From a checkpoint of a small sound classifier.
Training: adamw at rate 0.0045, 6200 steps, batches of 384, held-out accuracy 100%.
Rows from block 5 of a small sound classifier, named by matrix and row number. Rows with one number belong to one channel. Each number is 500 + 25 x the weight over its row's rms, rounded and kept within 0 to 999. All counts start at 0. Numbers have three digits each. After the name is the row's rms in percent of the matrix's.
After each channel's rows are labels from the 100 clips, of 14848, where the channel reaches its highest value: "strongest on" is what is common among them; "lies over" is the class under the peak. Only what is clearly more common there than usual is listed. The data: synthesized solo parts of chorales (CocoChorales).
# convs0: first width-9 conv, stride 2 (model.blocks.5.convs.0.weight, 160x128x9, each kernel summed), inputs 0-127
# convs1: second width-9 conv (model.blocks.5.convs.1.weight, 160x160x9, transposed, each kernel summed), outputs 0-159

convs0.36 093:499462450483501514485494500508535501523517516495474497511495542491490504467502475495500522469486507533456536523497510458499494519525495487496519500453498462484502515509499508516498479510552390495506501498506518496473515495483508420454400443532513528487500570498490529513487501500484493487491500513489501502500523500490507482500500506471478518497503502491500498494514471486530496471495
convs1.36 089:505399507575512491509479498487516519479515524515500494510515546511497509496488492518503514497538525526490490489491506500492479503517550511476546524500503497507499486517498500497450505493478526550479499496531504498506517499525506483496521518546454514509484454515499502493566428539483510478533534534501541523506533484499523509521512516528510423503454499500503478486503490503500545479527529476483509463491511494498478514490500474482515491515500514484488413500497493520527508470463498
strongest on: viola; note D4; note G4; note E4
lies over: silence

convs0.141 105:498521481503516509502500486500535500532501499495501436478505525496498466524501455490480501493501499498481511500457509475484500490487480521501521510497485519457500509476503484498498501503516487480526508514499455517417495457484492500444496501518497538501486407499494503506490502492490514501562502455482498495462498469502525384492500521497502504494511466499500524503432500494499487467508
convs1.141 079:475485495519525428511552497546442482497496488472492476509522502483504484504487503496498504499486519482500506504562493515494538491498498530501503494550487496545500500506510505501451480467500480526498501511428449508522550492473594500475512494501436494524490540468488522499506512507524494513513502510500489477505491485504499451493500511529505513502478532504487448520497500516501496485549515509474481525488505509501508525527493491520498479452493543462508501502504440422500483503500526
strongest on: cello; note D#4; viola; note G3
lies over: D#4

convs0.57 100:518445497468469519484490501537559486505497500499498402495528508501497476499509500499494508509501500493441490523498533508501522502515510520500500502513472503500471517521495478509526510466538471467500506518533482504415497514522498467436501514516522506528515500508434497500499500481481512482498494516473480519437499498511519501507484524498433500480519498478499525498434514500516501460497
convs1.57 088:494500466514493470512520500532490524501508505499500392515509509500504536489496505500469507500478507508491506517496464501509499477500504519453512508501496532511496507520491510470476462460494484511505476497450505500485533490469506479474501533487431514525499519429507501498501474497521504485528505470490520491493498499517523535491502503543501509496478503489496414523497499455482504487457493484427502505423456501549506510497461494476499473433500506461490498499497457490487485483500530
strongest on: viola; note D#4; note F4; note E4
lies over: silence

convs0.148 104:518522517500529506482524517503459510502480520489456517503503505500489539533422534517505499513521522508511545518508502526489500521487499502498485511521510512518581465505495505513469495492504509516506529530517499450508502536538464507506436511492495487427486525503504463509488509512541499500458501503543507454483478525516513546505546461500534529500493528500497525527508440523518482518491
convs1.148 117:502465500498475508502439454466502496440484482496464507484485497491497485504483486475494497499461487511472472440498490439499526480469497483492463490445514486487427496498481499500495497491460502426497497510500497508513506503474475474502508472494500494456498496498477500503488480501473488485421497478495485484485495490515474481500442474479444472483445494488477500463493456488490470458485492503504495486502508502499508488507491482493493497496478533514488428496504501506479495500416466
strongest on: trumpet; note C#5; note D#5; note D5
lies over: C#5

convs0.121 119:498502499501434498515435511558535499491503418493486505506499497482491502493495466520476508495488505500512387487504504503495477496509521500529481492498493499518462497445510459475523502484518524496496437500513456499497483504509492495472503499522516502515513506515489488520493500492438519502505500502496503513485507499491537490483488491499505449482507498509521396510477508499513495497522
convs1.121 106:470502502500432450497517526505570495503507491464490502507509493515448486488488512519499515513532486496491523536498490511514517506522491505479486496496483526497495529484509494504478492538506474499499483481528529498453501483521502518508518541499499501528541536475530494548504494456498511505503412489496498487483477515504514490504498500526503516503503531497487471500450526511461516503475435519437520521487534490565473515496433476482542497438534463497498498507509524499471507447499520
strongest on: bassoon; note C4; note G#3; note B3
lies over: silence

convs0.33 103:503486491500512502483483467501570507396518502492467499456499510491527526506491500491460501508466502504473501532500525504503508451489502500478469471495492462487492500548505455500453507445550490467512540505500542498495526497476479462489470534516519495503495491501500498515500477504485491454523469504470525470506519500501500473497464500503537500427513488493488499457456480499516488492528
convs1.33 088:466500491499510459552524454496522509513500512514483492513510517506517520494512494486470527509494506548507525514564509511508489476537499505487518533500466544571507500551486495503432506490500475543492427505504512507489540474519513507458491538493466504548527490493510524502501481476534502499500513524494514491569500484528507548500486490539502514521493507498536445503530525441507462529519504486442522498515535497506508515497500476516533475503474472491528516507484496533528520480506503
strongest on: viola; note F4; violin; note A4
lies over: silence

convs0.56 109:503514522500503501499523524500465502506475502485477508500532480476472518532431510505505501504528501504513542516502502519476495527502501488483489513515520516504579456497528487527472500468522507514501500538506494416503500519518483502499502502517501477431472526498497423508488512504514500507461499502535512461473467503504514540526553495500541517493499527500498537515500440525534442503508
convs1.56 112:506516499500481501509442456466500500478485489498455499475476511489500486514488500470496496496457476510484484441505499427499509462473503506497468506452514484492450500500491487489499503497446508446507497521501500545517511534472480475500509477496500502459504502497481487507483501500466492492398491472488487490493501500517483466501460470497409459498450477491456496474496477490498484452486500510504485474502503500497530501510501482497496506478489543528485457502514500506476497484425473
strongest on: trumpet; note C#5; note D#5; note D5
lies over: C#5; D5

convs0.50 104:545438445508499521507499478538553481503500555530532482474523505510483497476500480526500508505500543511499513525492515521501466494489499474502494526461512495499513519500502464518516514468502505497520502518512504500411500499507502509451500535494497507528500503543502502479512507497521531515473510432503478513439500534498497466551503506543457498532500494500530530539490526516512488443516
convs1.50 111:483473493529493516540515520507501510515492466436473455515504458526454496500479475510421498535500500503499506502506500514500506494492498499492476488495504518515465524517494517452460480471505472489506398506475499501520508498479459476462495512464482522510515448433494506458489479494526493507489489469465497501495482463524522518499483499507513501477457495503507500507489506441499470498476499461515498520457465469526516502500463486490517484454501446470500493513499438469492499483482517
strongest on: tuba; note D#3; note D3
lies over: D#3

convs0.45 098:530512502512486528479486502507542522500452416499462411508510523495457490496498503535522521474524501500474475544492531521499498492520503498500478487496511528510499506499507501499503498499518500484517484497532458536479499492521501500468526513524531514525516501541502444503468500492500527511500507503498500508455506542509530497503492487499380506468525485497529511504483502522535518471501
convs1.45 098:506519464485463505490503500534511509503493499496500446503501529510492554500510508498480499502494500513488511503487471508502484498510491516469468495490503511520496506511482435454484466497500451502547494495498501502396520487495482503492508526476462524508510501500501495506495474467516500485508489421489492500500460499500509503507501502499494524498502447477429461506495497505469507498467486514500510534399459488500510530496439488485511482465507505481488514506513485486412497466506517
strongest on: horn; trumpet
lies over: silence

convs0.78 105:523502513476513499489537525488472512520498501490436526522508511498475514530482516500532500540531499536508511535499516520496499518470500548494443508517512542506560501521507508503471501496495516521504511512504503544531487499530473516500482476497482501420523526493530512506519515510519499497442508529518516462522488520551506550513523443481504535501526523500499507538535501526511578504481
convs1.78 129:499442499502490510499456466479499491418480476499449492489474489494480496500495501477487483494463450511454481485484487436490485440456502395496461477460494477501476509509465500500499491502429509464486499507508491494519514474482467473498509500485501498470504478510487500499488477494482498467462490489476485506483483498508486484500485460462442491491486474480500499447488444477460492476498496496500496499496507496460508470509499470494494499500477512510498447497500495497498495478460472
strongest on: trumpet; note C5; note C#5; note D5
lies over: C5; B4

convs0.105 102:498500514493465510518511530510494508459440472488500501492498480487465442468448478506534512500525505488495480500497526512495499509512498480507473500515501508498518434540513493500491507497550497507509497532494515441474494508518507513493509502540506494501489519493481385506492509489489492499471500482455500504499503492506514530527560500492490500493480487497471560437492497531527435485521
convs1.105 089:505575505473489516506474470470515518521469482504451468482481549503502540514494509487509522512484497498478522446428506514532527502511510510504508498494533510494505509518498503498504500500478520500562506525472486530503520500451456483512505499469504506491502496515466441509516501513479507495440509473494508491501518503531533507510476501531453492512484434506459503501458503506487498442483505513515461475509474464490559497499489461483520527481518510486491525536531498535467504439456503
strongest on: trombone; note D#4; note E4; note F4
lies over: silence

convs0.120 106:537504498498551523463543485465474501531497522497451534527476562553526535501456513508500503520507507530493532504508534466514487503468497499502484495483512522504550485527497510501495489503500503504564548520504524522523500491503437480500467503519504515500523500512526512483515502516499510499497500500520489486536498549536451505548501473529491533504503508503486552514544446469500526527464
convs1.120 108:477483499523485521491466451486474519483453486487462477500464490496490502516494435460458498500462455517513461499491509463496472442441504456497461477462508461516476500497469496500494500489449482475473475505489495507500513464465460478466505514500498520477496472498447504499502471500513509477469508500485501498484491451516500499505482480459453497500499429484495497437492450487462431479496476511496518502501492487460495478499491494487499475508454496484500469500516478495494498472476476
strongest on: violin; oboe; note B4
lies over: B4

convs0.110 106:536467484440469495481477503535547480498498526495485426497508511488490500522507506429500504501492497461478511531500525483472538510502507515497514533499467506490497500500516500505541486434542478459493497500535467510461518496502508489417501503514503510498516413514431505501506476487485513500525472508476500512468499506484505500509495520508475476489511481500510496488447502497513524478507
convs1.110 086:500490492528500462511533502530481507502555500492503483516538495493491517495505508510501494513470530512498501513510483524499521484496508525501500501502478514527493496507500501474500481444478490518500441520484520507508531498469562498499508505502396500520503501431522513497514495500507494503548512459451497508474497489528500502496503500538509509500485519500499443523480498473500491493500503502435497540458427504554516505521459494515501467408484503452496501481507454494494477499502533
strongest on: note D#4; viola; clarinet
lies over: silence; D#4

convs0.35 099:500502545495528500513546526500483500508477504501454506516498492508474514538442532499526513530527525524510531540505521525511500494487498485492483503525519528517567467505524498537469485500508514526508516570523500429519501527538494518497404519518504496499499516518507477502512505500530518504461492511535516511499480509537503531521541433500509511485506518508503522509501455524514502528509
convs1.35 109:500472515495477504512452472482497500425470470492445491499447494493497492537493471470500541514462460504478463449493498461519504463474501463497484480467498488497461509506475498476500489485466504441504486511501470531500511496480487488496509499474486526473500460488479495506475484490507510477452497464483498499492496491523509497505480457476435474474450483484491489434486449482478465446495484512500500483483497487486524496511493452501488511489497519519490444525510505500491515476426488
strongest on: horn; trumpet
lies over: silence

convs0.94 096:500512557497528511543517532500475480496494500503459498523488484494474501520495517494510507514530530526513500530511506520524506511491501459505484502526511523504556474512546457537494494494514505541455504590501511414526533501528520527492406515536517498501485499507506461501514500493513522502487475509527502519497483498524506521526537427500506500494503500518502524504499498529500495507514
convs1.94 101:497490518477489505528471496498498501454490491499450470505427491508492501553504478469495548545461454494481466455493503486521471464485506468501497482491498495501486518511463478462509483489475506468508497515500484545493513485484485494498503505471484531479509460468495491512466480464519524482493497461474500511515489504512534499500496457498427466472451497482485496424471472485475477439497495514501497486469500482495531504508496430503500523480504516518498458549513498496487523469450499
strongest on: horn; trumpet
lies over: silence

convs0.13 111:495504500507467515501502499533556498465502357505504502503498502496497519516500487500498537507500529492508379511520525511510498504499540494504474489501505501500500505461511501498514499496512507486505497510537470501489483506489506502468503501519533501533504503517476500505486501472459524508499504508502500536483499507526510462501469490524504466466520500518511425511496491520538499478530
convs1.13 101:456502483503420477497512485498542498497483479475497496513488502534484505488506491462490510530492504506488513514489474519501513500510478486458496490482486513505481525506502480471460471509506477494507455456510500495407527451516501495471512568491473515525542519451534501525481457446504519487497468473467478494499514499505510489498478489518500510483495506456479436502503499483466473494485452495481525513486500465541490508495460472478530500429501485479478499515497494485477507434492504
strongest on: bassoon; note C4; horn
lies over: silence

convs0.139 094:527487504559500514476508481504542544537442457499483456516517516503469501458500501500523524482498499498478463535499526511514477484505503477498489495478528525532502502461504551499505504485495518514516505500530452530484494501496501500502527521501548510528496500544504448511489499499494512506504519502500500507474502521523508503519441493509452476491526483502542477536459515530541538401498
convs1.139 110:495501471459447477496499500528493502499500494501495482502502507515497518504511518501432481517493502496494504498492482518503494500500486503463476501469513506509477502501497440477491472465524449496508496504493504505406500474495473518497496512454470521498502504500484495494477473481506497477509495436480490503491479500478499498503461510499501509483494462480440443499490498502457514500465478517469513559413428479506518513496429490497505496471500474456489500504507497478430500456500495
strongest on: tuba; note G3; note A3
lies over: G3

convs0.133 113:525525501493537507500552450484477510500483520504417532539480537519515504511501516517514503514524520543496501504506534494506467503429500520499435500491521503501559500520491500503475492515462503493531528518505525532526472498527472500510487503505503513501541502494534522480516519514514504502462502507519498494536490531542449525535512426509492536505515521502481527525547502500501537511485
convs1.133 122:496455490520490522496476463481494497447456480487453483501473483494485500511492455478490501500461446508478453497497496470487480457455504423499475466486506471513470503500467493497500500501447486465496485500500508511505513450480452486494506509479498510484508477500456489505497470490511522470459500497485485497476486472514498484497490484463432477500491481485499500403495435483464454475497484508500504503500498493473494462508494480501495478507449500496480440499499490496493500475460479
strongest on: trumpet; note D#5; note B4; instrument: oboe
lies over: D#5; B4

convs0.88 117:498505503501406499532450524538490505501502470500483503520497496464476496470490443498495505495506483500508378484508500499500498510518512501501477489509499506505466473424502459489502500483532521510500432498489489526499496500507486500500515511526518513504519505502513490512485500483442504499496528508496484514500534480498544529504501498495505472500506498501524406503477520501504501495517
convs1.88 091:480518506460435464500494523500563496488509501480467519504495465523477449500506518522500516520519451484484522511474496527530512514528519504470494483491502511492499520459511466499503505525520503488497491485508525502456497492508481531577532512490491493495551499496508503539496493464465517495505395493504517487494474507502519501511482518512504509505508494498490480506440528520460543505486431532460536500507492487540499516506469472497522507475553459476507500503521518517472506445497496
strongest on: trombone; note F#4; bassoon
lies over: silence

convs0.61 097:503505504503521436533437487507552471519486525510469497501482506499511509522504492459517503490505532530500541547476517503514467500483501501490487426460527497524527480530539485526465489475544512527489495531510502518517513471498519511450540531481510551524487446522509493501543442489499504521503494492500495532520493499508486478504497481516545479459537477503492525513499496496504492492558
convs1.61 081:483530505501480474545498486511496511511461498499493506499487483552506495511538511448484532542437476511502481494530480502483482461493482490463476478495490504521519545536474478467513484495492498479504470505500468527438514458502497520445494536475465530527543447473473509508469497438533530451505468476455488508528461520550519515496500481507468524477486501484495505476509470503471499490488489500496512504466477465514521511508490472543514515487430488495492505524483482513485522483515533
strongest on: cello; viola; note D4; note C4
lies over: silence

convs0.89 101:494463450495565524476492527521513499492512523524474450499494505463509455478504515458498511508489497504500533515492495500502524510533462511540517516449434493502530503510467497514528455520522459436498508503512479538486522535492485461466499504522510532506502517486438510510468498495488486497502481505520503506475526448496535502527508506484488494496505444499505524480514507495493476474428
convs1.89 113:460507506516500426516480500504492539508514558500517466495512494500511467500483508530484495480478512492506504503525478518502499491499542533455520525519512504512488524465496461439513470465482490521495449466502518483500527506464496505489516507516392503534495492426485506491480483526499500499552521527501563495512549480537511527506494484531524514484502472499491511520477494498492496501495473502481525496502452482499475513520517498462458484500498482428481508498509461510500488475511495
strongest on: viola; violin; note A4
lies over: A4

convs0.98 096:499473500510539500491499505515514531505449461499498457523531506503501464419506500514517499447474483502462464504501534458528505551521497489486496504535519500501539513485504538524507550488532497503496517520500505528487481474510500512502523532523528530503499517501529447505481515492496500501492538501511499503461504500500513551498512504511529481499530493506492501513463541528521522393472
convs1.98 109:502512475434417469496498518527490508497512496517483424513498477544520510501507501515500498520496482483487506499493493516509495523513509500478507495476500502487471501511474431507492434439512509507501497495465506512434496475452482511516490492477452512483500509502483495498481472466480488488504494486518523491521483502480503509471438515535514507497496472453431466511490518495458517490433485506487520527513482494517533495490467479494492512499528504497514500496510474533433501444485509
strongest on: note C5; horn; note A#4; note C#5
lies over: C5

convs0.30 094:483492499444499519489431537481515495501500467511452502486494502489483467497452474498505500421524448509498518501497487495472489520516486481478449465502512502484503499533523500500439500507560444506481445477457495461496492499505495512493505443563490489455491522496499491511484505508501493509481524495479499452490492506500530508527506534484512511481514513498493507506502431510519493494499
convs1.30 089:489527513549496519485481455480551495495499514535502514488501591512501520510526539475517452496532493555469540507480521464474476469502505492492508499489497475514524501514503499480496507549444545508542545513525490527525537508506487459459513500521521498492482519500499503506537514530488511494483496486537491536485494518497486486530529495507463519500509457498498496493509506516517537543530498501478500459459511504407538519491499506507526525491530493536522528495539521524503510514526497
strongest on: note D#4; cello; note C#4; note D4
lies over: silence

convs0.108 097:522508537497513509536516524507489528488417497503487489517491484501491479502504498500494502483500505520502542528486504509499505515502519487495499510534501509504534473482542476537508497487534511500470468590504501431502503519525524513500445520533528515528446508503500415505500513474507518523478501505507495519485475486502530520524563463513494452483500486501501514481474497532538465510529
convs1.108 101:507511518449489495524457495502494501482499499500445471510440500509498494532498473485504557544448441504485481435502511494535473496490502476496500500500497501495486508502476486439505475501498519480525499510493487545471510497476498500515505499488452533492513496459502453514475486466526515493471492446483507493503484497525530498514488466504475476461462467464471471489482480491501471451477491536498473480504483489498541498495489441501499514488504543533491486544523493510486530446433497
strongest on: trombone; horn; note G#4
lies over: silence

convs0.17 110:529509497519495536472516488491489517514504520500475522431478574559539535517483517518505513520496510510501529500510530500496539461500476495508500496526498502529532461488460515502466460483503489502560517508506522513500536555511436504512488490498510482471501541545502494484513473529489502457498502459498496445521493517512483498527475502500495545460503503497508520500506442526516485526470
convs1.17 135:488494499501479505463474455495482492454465478496477505503500492475494499505485419464495495498494506498487470493474503486500505483466495484487433466408518480517453497486495501485465488477479481473499474496499497495500506487474453441483511491505495502480493501483461511495501488502495489505449510496477477488468508441508492502493477482448481499498508435493501499467486431484460427480479469504466507503500495494433500465507502496487478453500464497501498486500500502513496499488470460
strongest on: violin; note G5; note F5; note A5
lies over: G5

convs0.19 104:458431481466480504502507542507517500511517501484500501511496530492500502440501464441474521486492506518499525506525512432471459514503472500494520493445483493471485505487491495494494479499553496481501499497501460498485521491448490449429482499518495560492501506503498523524494502468493524476501504489500498506495542498489529490510484517500504499506511500493501483489515485410495458442479
convs1.19 077:505475510586509478530511504503498517534511592505499504508550508521526496540500502560517510513514495492472518529555516534498507506493566510489504505519492489501498495511478504507506492489487529523476485497505484501523527519504520506518523511485469504533537469500483503492585524510500502497547499511435565515530476473487492501505499507517558478539515501500517498512527486543485501504516566475496493508508505481527494512501525500498515508535475524489499492514483467477526525493512553
strongest on: viola; note C#4; note D4; note F#4
lies over: silence

convs0.12 118:499502506494419492527404517550499471495510446486499504500502483450502494503499468500500497496492488501519423496498500502516481524522519501518481490500492500504483485451502448482500508471526513524470423504491480503500463516505493507473500500520507507503519526471500500518498499466450482504501500499498488513500514475474544525484502502496517454500512500515520407505484523513500486516522
convs1.12 105:477517525505474467477492516493569497498492490458449512493492470526451433506469515491518507519493500474499513510481502503528516502540512499453490506488487507482505547462492497499500495553505514498487494488543507509499485501509477524523525510521513503492550496474500498558506493490468524513489409484505499496480484530508552504507516503538500501503505509495492492503415535504471531503498424514449516491500533501512477499504452465473508530470520475512501486507504521540492516483483466
strongest on: trombone; note F#4; note G#4
lies over: F#4

convs0.4 085:485495499498507501509481577502503492484504499487420497518462532488482500475504501505534511492489500516511518493497496483507498515532500490546500493504495466500499503516492501502493498503574436507501516512499512481468500484502480506486345470534472517490500534501509520525486471528501488490492486505494508492482507500515544510526491485450489498495501497501497490478471515502534516494531
convs1.4 093:490410537531491512493490507471508510432511498507501505530485516508510500516493488498526493507524522503489470471478510483527412488520533495476527493476490501487485497522494540478501488497479529501487505494527504515509488489500500488495491495541497523451513499476500522523516472527491488500530516519543518527501518495487499510516515526481448438487417479499515486432499491508509541460526521485499504457495527500486501530489501450497507532496541490517485434500506506534520515498444485
strongest on: oboe; note G4; viola; note F4
lies over: silence

convs0.28 117:494501500500409497522414520545467485496503471496476503501492498453479475500484461493500500496495498504507397498507486504500502512512506500507479495508500501508473459422507452499509497486533514513467427498491495506500500519503488493499503501524497505506519501497518499515484499484447505497500515505486482497504528473493551535500505500485501468505499499495524411502485517497504500506515
convs1.28 098:477511522446461493492480544495552498500527501480466502499495462514470436501492501520539515508515445489485513507473495505555498503526522494485493496491483530487500510463496491496498495549509506486501489482513532497494494504517489520574546523515500501480530491495509504539511498449463515504502398488499519503474484505518504511525500492500501507503499501503493492510422517513468536508499409516467535501501498501518500505510460474485508511477559478495502508498533522526490499465497479
strongest on: trombone; note F#4; note F4
lies over: F#4; F4

convs0.112 092:505519524505525503558514501496529503537510541509486482516467477485455470504518499499503486500495532505512554542480506529521509499475495518490498518509522504507520500503562473526501501494517500520444510565537518501502488518508546528426455509483524522509485512552489497496540488505526505539464477505532499538499493487537466497517499445493501490467511522523513540510483504542535488497542
convs1.112 092:505503525502483500539481487503498506494460491461476486522456493528490513514514478458478553528472474502483454495505488498525475443485496479477481499490489493498500549545454511433489477480481507473509475500506488522490521467489491480433499528491481527513528477429508507510479480464524531474501466454481510512494483506531524516504508481504428495451457501465490487464501474490483480449486478521494510482447471460503515524494481462517501523463491503511500490526526487483486509476472501
strongest on: oboe; note G#4
lies over: silence

convs0.70 094:566505509511506521506504494490544501520446522501450456509509498495479462517509506520543498490506516505497547528463513529513512489500498491489496497504502502523518505508529469530511506479498510522463487534530488507495497528530523500459533528486521502530474520563490431500492473505516534547477502489515512511505499526513482508495491491529421509433540503512530526539501498541542511502518
convs1.70 100:507513491469464501534494501518500516497465492484482494512502520544483530515509499479488510530480496509483503477509483500508476460487488498443431490482502494509488529519492469436479493468499465490519481499521489522449515484497464515460500508473460553510506493460502490503497468409526502478500480438485487501489467512539533516509492467494499521467473474472457463498480489488470488494459469509489498520431468474501529512500442471507489505467493502505483512520504483488445509471505508
strongest on: horn; trumpet
lies over: silence

convs0.91 103:506509529498496504505479489527512459503498498472498402500502506477501499491499502484514495490531498508500491515504509510549499532533500513561500522504462506504516504503510526510506501473501471553524521488497492500422487520506518525463497480502500467505499527462464498511474476525504412472503488497430512499482491481480525497480504541498496503500500490488501541440430518490524524507490
convs1.91 107:491553520515500506498482493502494504495499501513502434500452503514513513500462501506496505491473562489496502501498492510499546496501516511488555532502498502505506482500460522522421477494498501514495493500397507517500507509451494510505496530500530498507427490488475500500494493544451504530530536498517494507498533532500555502484503518549501489508465508449494449539473507513497500499507506504459512480487456520482491498505501529470499538500524465443520497527479487520470490543500500
strongest on: oboe; note G#4; note A#4; note G4
lies over: G#4; G4

convs0.60 108:524523502503518538456539500501487512542491511498436540506500557513499503521425514523532500501532521523500536520518504516485496492488486505500480526503502509525576482499477505520460495499484523508543519516527501508500499523530435500514453503496500516440505537520506502499503504526529498500496519494516502437521493516524492519526508485469505548497511532499501538533527441501514492504475
convs1.60 135:493446489517474520495442419461500483429464488492466504493488496478486485506486461479492496497476491509465462463492489454490503463454492489486458480448522455507452501495485504498492500491439494442499485501502491500506510490477478464496510492489500505465476504500447501501500476501500496475450497488486475490462498480511481486494468485454457481498472489487493499466493433486478448467486484505500502497500498498457503481499501497489492479498479513504491429495494501500489492506453473
strongest on: trumpet; note C#5; note F#5; note D#5
lies over: F#5; C#5

convs0.26 095:539464429507491539479477493513542471496489577533498438477496495501482497478504503515509506510500533521493525535481497500491493455501500496502493513438501526488501500502484464541529501463514500508507498500517520518415500528503499517500509533522500516522496499563506488494499498497521517527499536452501479502459503545498496488534495486529448517512498485505529543515491521510508522463477
convs1.26 124:452499483504495506532506503511473512507501471456492483506506481507450497512450500507434488532486502509495500511507498528499505497491493520484483501491527509523472510516504504456495471434500440494501417509500500497510515500481452500472505519479483535503495473462499517470496480498513497503501504461464492503488482452560507531505490497497500503476499483501479505499439485439497502498454479494480507534440461460505490505501470499467473461448499441479511502511503429480471500494500503
strongest on: note D#4; clarinet; note E4; instrument: viola
lies over: D#4; E4

convs0.101 108:502499491442477506474448499523554491480496430457487495479509495503490501500522450506452514431500495530436504506501500494507506495531468505500500464515469481495500504523512476495497494510523455505509450498477484469503494496532489444457469483539524489520500530444481491545498490492496478483503471506473522484474522501480502514506499517492506511406501500501498504509498481483513490494488
convs1.101 116:461527471563507515500525498489534505525529506549494472502506601543506549507525491465497496499497513544500515540499505485501509479505494490495541547512482491534517505531510504486446497501481466577524496500520518525503523495522502489459500509547501491527491521510541488508529490490535496504486498508495509516544525495500524500502547493574493533535507523492506477528534520485500499507533489518463492448464557502499506512482503490508515484474494514559503517502510498494507508496508502
strongest on: bassoon; note B3; note A#3; note A3
lies over: silence

convs0.103 104:527522500502528522455544482479495515569503529500433526507490516532508500513492523522545500507513520536499536505504520505500520500479494522501485500500525530502568498517482522512498495500491494505547553512533541537514499522521454498511464501504500496471500532538517521500514499538521499497481500500521506465528500541522438509537491461473495543480511530498500552518523483524520550513475
convs1.103 124:497449496516484513492472434480489504426442479490451499500466499490488502509485446455493499500463480512493454490484498470503485448443503483482477478468507453510477507500459500489478500491438497470482468509501491500501512490470472455467511506502497528481502494495475500500500484496503504480452499497489487497477486457514496504499474478456430472489487471490494500442498447474468458463493485503483498487500504488449499478503488488485487483499469501500499441500507493502490500479459472
strongest on: oboe; note C#5; note C5; note B4
lies over: C#5

convs0.153 097:518510545500537537531541503500501513495473506509470494520484495495474505516491521496515503505515529507508525538518520524523506494482499496493483516519499509512543506506523500542499502498501513519499517588533539425509509525530518522486381521516540511525459504531501476499523502502525510519484498495506503524498488498539510509523533435511493496498508500523500516501492504524564499516529
convs1.153 109:498487521479486500509473477512487496463468489498432479535448501502498501528500467475500556548460465501479454455495496500527462480477500476499501486490499501502486511513469498434499475481495505443508481506501484528482509488489491494497504507475475534487511462462496488509477475468530528480486498461474502508497491491516526504507497480483455461462446495470487485447473471496472468438488484520497500483471471478495529504502489426501496514485501518502497459544505498499486522465435494
strongest on: horn; trumpet
lies over: silence